config.toml
horizontal_flip = true
arch = "pvt"
activation = "squared_relu"
mlp_ratio = 4
parallel_block = false
projector_out = 128
Rows from block 6 of a small self-supervised image encoder, named by matrix and row number. Rows with one number belong to one neuron. Each number is 128 + 32 x the weight over its row's rms, rounded and kept within 0 to 255. All counts start at 0. Numbers have three digits each.
After each neuron's rows are labels from the 100 images, of 14848, where the neuron reaches its highest value: "top examples" is what is common among them; "patch colour" is the nearest of a few named colours to the mean colour under the peak. Only what is clearly more common there than usual is listed. The data: stained colorectal tissue patches (NCT-CRC-HE-100K). In brackets: how many of the 100.
# fc1: MLP up (model.blocks.6.mlp.fc1.weight, 1024x256), inputs 128-191
# fc2: MLP down (model.blocks.6.mlp.fc2.weight, 256x1024, transposed), outputs 128-191

fc1.399:076068173123129172136112157167159113114088168126089097108051184132141121118047132072093136149194052137141144082121154136089136104130099135127131037125146193122131105141164176156143203155131147
fc2.399:162133185183095130146133136064096076098182108096103136107180121131171097119118117165152112069106142153143098148180135113106093074153098147085148123135135140148093097122079112129105153180119117
top examples: tissue: smooth muscle (60)
patch colour: pink (73)

fc1.444:138073129103132067125164165104060158114179126050128107169109159107102092096118144145112133123158106121117143115138083057142144133078175189055102204119118125130106145121133145131117074117159123
fc2.444:142087097079110171130059140170125166167227107134175156152170101074091099158122091158154101118130135107152111113144141132113113158141166168144154125084177097129127116109096126159083159124070141
top examples: tissue: tumour epithelium (72); tissue: normal colon mucosa (27)
patch colour: pink (68)

fc1.486:096189146012153159122114081176080091131133161146163095110102112135151172124122108105123137089159174180168189123112159162128105078053117115110165102094104157152115144090131171171154116202111150
fc2.486:092109091118141146140142095062146074111040152145113116128024143171115122156157117056124087206110173117129074169141153193115129178101075104124179136142105156097127138148110148120141107089130132
top examples: tissue: smooth muscle (46); tissue: adipose tissue (41)
patch colour: white (49)

fc1.31:153127091101145054134096061072192114120121099133109113151124163205099189101149116140119130162154165158112159159184142096144159117142126120078122181135164119067139127118158114085146108139127154
fc2.31:112126187101103123176166153214101099127129102136087121134086066097178083090131190182171103087112114176100122126088158162124119117097135112143117138093137127110103158147125114152144137147142112
top examples: tissue: tumour epithelium (53)
patch colour: brown (43)

fc1.665:207177127157136147073137123169145118141130102174093158100194178157099127214125149146132088105131163120118131179144104091067112151190139135102123125185099137086139099153102084172098118189128116
fc2.665:074104154147128114134146135124146133134132154173134196137084090159145133112085093104127168177167160163017122149128187090125063111119113112163119100138128104095143108158092124119203111136110121
top examples: tissue: adipose tissue (100)
patch colour: white (96)

fc1.168:099133147187105177109154060133101170150175153131073146146138166095088137160133133163171120170126153155173162167147100117178136096123081147095183078124181147189095150162147108137137153128104116
fc2.168:092097170170115146140120111214108151185141143149109145132149150133158075215128179196111175101118141169078145074116160117132217120210117109099157109170113120057109119164133147142114142153083092
top examples: tissue: smooth muscle (43)
patch colour: white (57)

fc1.670:166094114113131123145120113127079111165138126094196132162139182129162080123082096139167148176182147104174110157173154157143131132117109147154100102103180099085119141097103134126113101048111117
fc2.670:134084132108089098094142158226153108174190119162132114158104121101125117160107131138205135135142116154120091203102151066116132099149110183178119127091123123114184090155194069133123112104145168
top examples: tissue: smooth muscle (92)
patch colour: pink (72)

fc1.574:154132144172178119166101132145186137098105145141106143133170112126140160101151078149133110149139121121141134173115135109096167129143183114207122103055160089178148064153185168150172153132092109
fc2.574:114085110134142149192159118070079095151102131201140139144131101164197086108102117179155118151162150115088110164181111131072072109159083027167157113125135178143134113143094111085148143136156114
top examples: tissue: lymphocytes (99)
patch colour: grey (82)

fc1.218:133091214141159083109090122132138080121128165127156117160125107130152101165136148085133123101120151181165165149157091114116132081077151108158154097137117115136174151108171149090139155094099157
fc2.218:129133168174151091148117077094158146112159071125149138140194115084126125126102114124128180127108119175152101138121143067107068081208162186144160076082127158136161019125129109172123135079100135
top examples: tissue: smooth muscle (78)
patch colour: white (51)

fc1.239:090076121225134120116096121090169106108167152150119126141028061149138101142127094187114132116128124107068123093124163123117143130144196127128134134133131177126120183116144139131123118117105133
fc2.239:133121134089125150147146172159153075191092190130163164103137183142148114100125142137141100102149143124089144199108104073142113159052122063124097144134118127174121153107118141181161122190090110
top examples: tissue: tumour epithelium (39)
patch colour: brown (28)

fc1.474:084091198100154174172106159139131116090093063105105094156104137138161087222141123163083125154150110144137146145166177133143114120134098121073105136098163128061124174088125141047138104179122066
fc2.474:199106127110121156123149156125147109107144109126159082094097129136117164111097149090169100101105107121145116119158123169131099165094086095143189076090119123223177140075153150160198143108124046
top examples: tissue: tumour epithelium (50)
patch colour: brown (49)

fc1.480:174087133112128133120148083134126094149092094134137152144139109153127123164171125141155084172156163093163062122162080100174108209121142161132110112078101103077198142145088084133069132113104118
fc2.480:119125073111168157155124138109173131122149119114168132171136155206182137080076083130132102110170167161077153106159153129081098158167096112131141112147102170083146141148100129158144081142090117
top examples: tissue: adipose tissue (53)
patch colour: white (55); brown (35)

fc1.655:107181110093121128107130137097115076123120124103137104113135143132090152191093075152129136115097139093130094096112152098135137096102142065145104145107082131146118127106105071136173110068124156
fc2.655:149113160132187076136120138173138040117195136109103137054162194097097098097113101186139166061144113168104158162096073079111165180100107103124124101087135120157109138147164139146150123198110144
top examples: tissue: smooth muscle (42)
patch colour: brown (31)

fc1.139:093065075154165187139129096084135126123165107155103190133111122114126102173075115155138137102107111178142149164148157146106092036162105160116089134090156117084136136152094139102051165131123144
fc2.139:087125138103052113119160083156083118146164099128146144188107091159144167161142000116103101121161149113098191103111147178123124155153204169177160145093117107166137120111081128133072210099142069
top examples: tissue: tumour epithelium (51); tissue: smooth muscle (33)
patch colour: pink (75)

fc1.741:088074069153157139107158124160162161153125143122120123084136170170142143159124172067150142128123126195127202139091122089160179116105178199124174123122168136137062120153132124145133099134116145
fc2.741:092128118159114097109138113124134103115114152120104106141100154132108155115089126138101131136117155137098121154119144167110087050112182189085127117109114195146145101163166187123143018085091121
top examples: tissue: adipose tissue (55)
patch colour: white (65)

fc1.586:141097132147169173129170020159099120135122135100127130127117117127158113108118147188102031138129170082173176118158158137171109101086092119072106198116101093119166145158138159137163111109086161
fc2.586:070107072165139103037156134132130077079136144062115110132186148086094167091158107109120114110128122142168147206120129100124129163151110117105096166099129100123089116114132142100134093129100155
top examples: tissue: normal colon mucosa (68)
patch colour: pink (78)

fc1.370:150146157112122115149122102109083160152123130153101139135126103095087113169083105115143168170111124122132188102082094114151148164142157081086143150100109089057157131168212146180126136143097109
fc2.370:105078175139097166040131103147082108077137076118227167103117126115158130118110110101101130130159080081122167093075159205184118124152141130099171174150146153144096154075132189132130147161113196
top examples: tissue: debris (64)
patch colour: grey (63)

fc1.9:138149147151104153115128154145116105109110094124128141140090183155111136135155109128190171183090116139160052124148146112115126145073120177095121153092127139154087078054107159172155119133140106
fc2.9:137104142149149139167094120171214197136104156148094133076167143075102137117132047123136151145122143119073083077151144138089148147134122114110103125129134149167135102178221135173166145142140122
top examples: tissue: mucus (37)
patch colour: brown (32)

fc1.312:111158094170059165142119158104089169105130121097123137100082101101173076134138146119126147101129127108218022133172109220095138098133097079163118109157116103113107134100145109113093158100127158
fc2.312:104121096144121090054134148116123166122170124128159131134124125144062106157122148167161160182127135114121144156060201168156208095121142155096118156147157151123120103086149116082105130180059113
top examples: tissue: adipose tissue (90)
patch colour: white (84)

fc1.181:113190112142165123149133140133123147184158112138050157111114135110191183166103156143167165117100064168183098117110134084140136129155159091099111125179136128173109126158062127086116148057135125
fc2.181:144118122144150127127083092160175121106133073094100094178109093056143124141128184119095148083125158130084135196171182111142143161162130139138157109085149149165142137106121117118162103167145084
top examples: tissue: lymphocytes (96)
patch colour: brown (77)

fc1.437:119187116172107140139169086117178121169160147163128153078097137125109170123152203105115151116193096084114119097154174165104081112129113125094135182116138068108178150144132169153091165131124138
fc2.437:135129076143086133175153161229123108087237142135122149139182131175088073164117109139133124097147098133120145163112193087110145113155159127135090148117113080127118129093110133157105172154179112
top examples: tissue: tumour epithelium (61)
patch colour: pink (66)

fc1.539:074134088112109060151110115097134133136125098173103133118103147177154137148166127123119105183156114140134144155131083095145159156149163078146135100090082143150123151092165084125076163134138091
fc2.539:136080134092160079146157161163121148129112105120180124101215128118118086123154056166113112190165104076152115125140057157103130131146160103125103134104133114126155050114089109126089140101141113
top examples: tissue: adipose tissue (63)
patch colour: white (85)

fc1.568:175140109163169131159158170109126185196115132094107133138144109162114082137129123098153131221106135133122113114122153186129181178023131135183118123110116123113129123125139113095141103163135134
fc2.568:190113153232131153113106178133081107158117167075100138124105146138051164066132133155104075090106122063181136112068101114121154148164105104148121078098110132149138119168130106135158136189066086
top examples: tissue: lymphocytes (73)
patch colour: grey (63); brown (30)

fc1.359:120127127113107130074109154097101145102133140122093136104180161130137158094156056101127165080153107136194128127163081179153175149145133134136063120111141097043196106159145112112106133145134136
fc2.359:127155107116159132193183074067132139152068158168098136114123169103141097134126105165113169179136160085156113175163105073117103140147084154122117099159088144081174093078124123114109074132177105
top examples: tissue: normal colon mucosa (78)
patch colour: grey (50); brown (38)

fc1.443:127165102122211109088120152145167201161153105171163129146166092159147067114118105125118154110216151071151116173097153138131177122012178105123121127143125114164156130149119105122097136147102137
fc2.443:133113186137081153122108024152169152078123126115111197151092121125179125116110094133089151106091133128105142139155126123128168153118153120085122068116139121139120070165093138146138120134081105
top examples: tissue: normal colon mucosa (100)
patch colour: grey (53); brown (35)

fc1.64:156101153154110107148087111106124122116152145060074109136117152149155174079130142145117156188106132131145124127122070128140146136079130130089197107132159122080141141123104229205137129190152080
fc2.64:118095101147126095155185107170146142128128169102092140147119049194120078126100113121071200192096125100142114169107063106129170137106148128125156102148185105119087075163127137182124113154120154
top examples: tissue: adipose tissue (75)
patch colour: white (99)

fc1.179:094151096093148172155152127087163133160117140171151131149131060073132128155111140106096108161139160192124112116151194188117126166137091120132125114140122144112167141109143236101136119127105181
fc2.179:095157131185066135084184185183185171142118165153091180134097145132089098140120098092128114182127128140140207044091102119174132084180188167055099125141109121130160107111121170128099112136154154
top examples: tissue: smooth muscle (91)
patch colour: pink (71)

fc1.146:144133086144115145208120153132127091137167118119099107099109095129121178092141095156134191181178122118128151137183089110079144120111173074124103088097168107109083132187122170164137116176052120
fc2.146:181101147188100072123165120117162165058093097121068147162193096118169133082140113154067132186153165091054103104124096111118209151122173094134103146123124115177155158124136135078115060168078120
top examples: tissue: tumour epithelium (33); tissue: lymphocytes (30)
patch colour: brown (52)

fc1.458:073128173127123091160064127101143126116181093124151201126119183051140100184155146117133120167078151158077149093114149100168143120088099116124159110110160148134082173160152114086172175111204155
fc2.458:173148110100101118114138135080069185086134084095113124154217081076080153117174123175126164131174188102114097155212110161137128081124081084105107098143109141162173054098103088075079108164109138
top examples: tissue: adipose tissue (95)
patch colour: white (96)

fc1.689:153120049107082129182128103125151141123161117123129116112120102127082135134148077145099167121084217046125126171210098196136104149179123116113040166086151112129149152141084120100086081157146111
fc2.689:141150154165125116078152127147130133105156096149091117121156088072195168080148122138115125166076154144120110093109088168117153161090118125120104150094133140082126102155165158073137160164099120
top examples: tissue: tumour epithelium (34)
patch colour: brown (27)

fc1.726:136220198098091161133103122072066121139085083147138146080130091090136084111125163086101114144144113162124153065112181174096092162069151141108125156165099083173166089079116128123106038097108097
fc2.726:065092113092107138158161150234162119133160147150093161138158126138093114147148209152073074154091086163175112117061159164167148153172127125134091169133107050119080133152077107121112141094079166
top examples: tissue: mucus (47)
patch colour: pink (68)

fc1.410:139132108157098122081113172133146179117106113196120109158147165111174102137081154099068124133085104179150161194143130154118121139109117055147090135130083096168126148100137156127171101079138148
fc2.410:162119078180139154139137083167147131124106154165094103089089090134133131143089147108143169106115164141092141131155168211099166114147082156097143127165100169065146134116138136110177152114091087
top examples: tissue: adipose tissue (79)
patch colour: white (82)

fc1.690:222131159134142153127140088139181122142136050092150071139104221064164163150146166078130105125095113125149094164134158187123123165142122103156080180102149152126113155114160095052154095070090134
fc2.690:095093132107132138121061095086124100107112132045129140162090188143098112130167129103155070171133204131118075140199151132173123130146112149192094157152124101125109105113153133054180191135122053
top examples: tissue: adipose tissue (99)
patch colour: white (99)

fc1.402:119153156188093127116148119130161094064171062144127138161082071165107142064134130163165122109098084060137140129128162178148138110164116148124134162215118091122116126162154088139095160061157107
fc2.402:082114119157102104105152160165160051112140146146100207162166138122147112156061156163110129085150071107079106172090154148092192113115078135125154118187168100173104136160068157085181068128130130
top examples: tissue: tumour epithelium (70)
patch colour: brown (71)

fc1.572:141123172171097160085112136123133114141104123115138161177117086128119117103120129148186092097139097145132134109111173095157069128085086105160178137141123134147073129118145090150114168122153115
fc2.572:133121170080113128140151161197065194105139122106150120095162160087060120159187115120139111159106152157085176069147128149170109181088139126153106128108135113152123133168102179154158095122119157
top examples: tissue: smooth muscle (49)
patch colour: grey (50)

fc1.199:153118118170102074131128159112124121178116115108112156153133170186139080108069176141196189125180122113140146094079141087098176087146133160166121135124090090068174107165064179108128125082168096
fc2.199:118204190102093145067171119150145132181122123138173126126112129096123103122153171119110073154200127154104139123107131129100162137029087095118097075124104182160114219068115085125079104160101117
top examples: tissue: smooth muscle (67)
patch colour: brown (35)

fc1.660:116108146143130138125102135121074135109198123091084076177068112137113188061079114111099104131144122174093137094185168172083136102095116124119148143130130129080137180085114159157107097127118100
fc2.660:127133140088160084135084114085109150130153119081134168096134162106187174156189102129130043153103133088085153172141126104093093168137098060094129088161175137171090112139120089192178130153137174
top examples: tissue: adipose tissue (55)
patch colour: white (59)

fc1.122:169107139198083116116133127126135115116201080118115128102110162145126141137155122118086093122067151158118227170130189205073087168160152117138124167103163108118107136113167130177132085208175162
fc2.122:105120144149163162127134114085093124204173153098169124103107128150142111152168224109148088156140169155171105036085118198149155138169149144160114135124133119085136137150095138113125114109114127
top examples: tissue: adipose tissue (80)
patch colour: white (80)

fc1.619:150114131055116168166159141138110087131117166109094116152121165164121111128123082131142127139091157083147163188088133124089100105152042130094089163119142078135121173152142109046149104162086150
fc2.619:126124114135108141118173134122124085223127080128106113139177169111101058158115169172150078190114116106093091153090119073111166108107125112138101135111153126125112137244123101104115121141101102
top examples: tissue: lymphocytes (43)
patch colour: grey (52)

fc1.60:106115145079122114167026115083172131148113123108131156107124167159188134139074137052156083130105144173092147108122101098145172094108099119134149128095149087178128149106152113141177110116127135
fc2.60:099062120145110123156065155216166089128104124103126156110108153198108119121175152119125101146111107125071182130131126111112159134133145087146148121115199119121073121162126109141092104142127158
top examples: tissue: adipose tissue (48)
patch colour: white (49)

fc1.348:140117138092132123161119168155089112106145117119180175077121112144095133054187104068175096144127053230105115145161110131145115124128149198145085121108147037142111085140107100181132129170129130
fc2.348:146176086121140151123148079069125117143091134164096137084109146116131133128110103120139181117115086078116078101122105139136100141108145121077136142100073144110113131122130107138065100118114117
top examples: tissue: lymphocytes (95)
patch colour: brown (97)

fc1.326:132165088165160067102163111144105089087164135106157123095100195132146091110132117156121150134139116095150170120140145127106121123085119152138109199122114138153134102114071141164166157191117154
fc2.326:118138193145113113206180134173121080164126121147113184086113159152115088132198096138127110136120078127133142142085095109142173109138151093076105136027189093151109151161151122176090112090152156
top examples: tissue: smooth muscle (49); tissue: cancer-associated stroma (31)
patch colour: pink (65)

fc1.567:137195150070186108104155106149068098120151153144155056119150153100154096158132142095114162111139194144089094144153142122089056079084102120150111171138120071157092073108068188108161101114103159
fc2.567:141180079095162194107155112058117110150134114058112092184182171127104087127128113127159151144125169098146133171186090172115135113089085123097130122158074176112165106081158078143103113100162144
top examples: tissue: adipose tissue (85)
patch colour: white (94)

fc1.565:113108068130107171073102127096138126104124132135112175151123133113075136154124165082096140123144124143178062126141143077159082141127165130134141110086104142125087149152134159112173146094092168
fc2.565:104084167127064090077147144130120105118149108127140174101113098149181104188088153096161155181137111171139083092079104154110162149174118147149075163149208094087093122176151114068169169209131142
top examples: tissue: smooth muscle (62)
patch colour: white (51)

fc1.55:119123141061211134055209142150120083149146143086121114100171178130110123195125141082126092062167111166116149107069122121121118092084134143099167135098143196084100104145146122161177153121161193
fc2.55:071155121202095112079108147107121156081144088079140097132131126138144141132150177165184141166113140149120127071108130157200165082187104158151159105111168158124088058162182113076151169143131122
top examples: tissue: adipose tissue (94)
patch colour: white (89)

fc1.189:120141131125104165111147160167116180066207163131147186138147145166090089105140117139068213131126128131162116116136084123081120085211077166130110140112093129176166140098067083186106135129141163
fc2.189:121199094128116132136116123118116136160145152141170133112074152104107138101115164116147156179099137100127119186172146150114128106148112156117102101201093136136195133139142151137126056104148107
top examples: tissue: smooth muscle (68)
patch colour: brown (29); red (25)

fc1.198:113094159126155093102114172093060160085104154171127064153064172114114125118134096142130093089194131123176102145122143090143165108096171111152171056126129144160096134131089189095087110125125157
fc2.198:137162170145119123190108066066158110224141090129128197131077090111161153070067154131119150141157160126112140109130143123121130146142172125085071022140129153165154126083161166131098132167157102
top examples: tissue: debris (70)
patch colour: grey (55)

fc1.519:069084141118195135172127111118081125104117132089154121142104136156115154232097106108148147129138127162088153118105131175126083173128123122083164138157133126157160139118153099182125121132158089
fc2.519:176179088119123165086143052104135117137076142110119108161116089137168139104124169096163151170154179104144078131086071094108066175058129119156158057096168107137118171111064149106129144131063157
top examples: tissue: adipose tissue (90)
patch colour: white (88)

fc1.281:122147228104124116099129156092109168140086146133131104167129058095164100091108061140090123159114218151090087150149122075103152182066113155103115116188067143141192113103101158107129097126116135
fc2.281:121123169166095094111060112099089121086150105138123146092097108132120128144104133171161122176179108180126101074119124141123169081140106101156121085182134135112109094132116106104162121162138198
top examples: tissue: lymphocytes (70)
patch colour: brown (69)

fc1.656:179086169150177135117096113111174075126164127112187179140177106080121067124158120144198127166131094098112175171177155076108089072145162154159175081123171143101144073140081146168143085153105150
fc2.656:114188120107135125141177133179118028156115121199073095101146129176118122140112145143076116137139148102164093180130083147117152131136139041160117169072154130093148107175137099149081157105074136
top examples: tissue: smooth muscle (46)
patch colour: pink (98)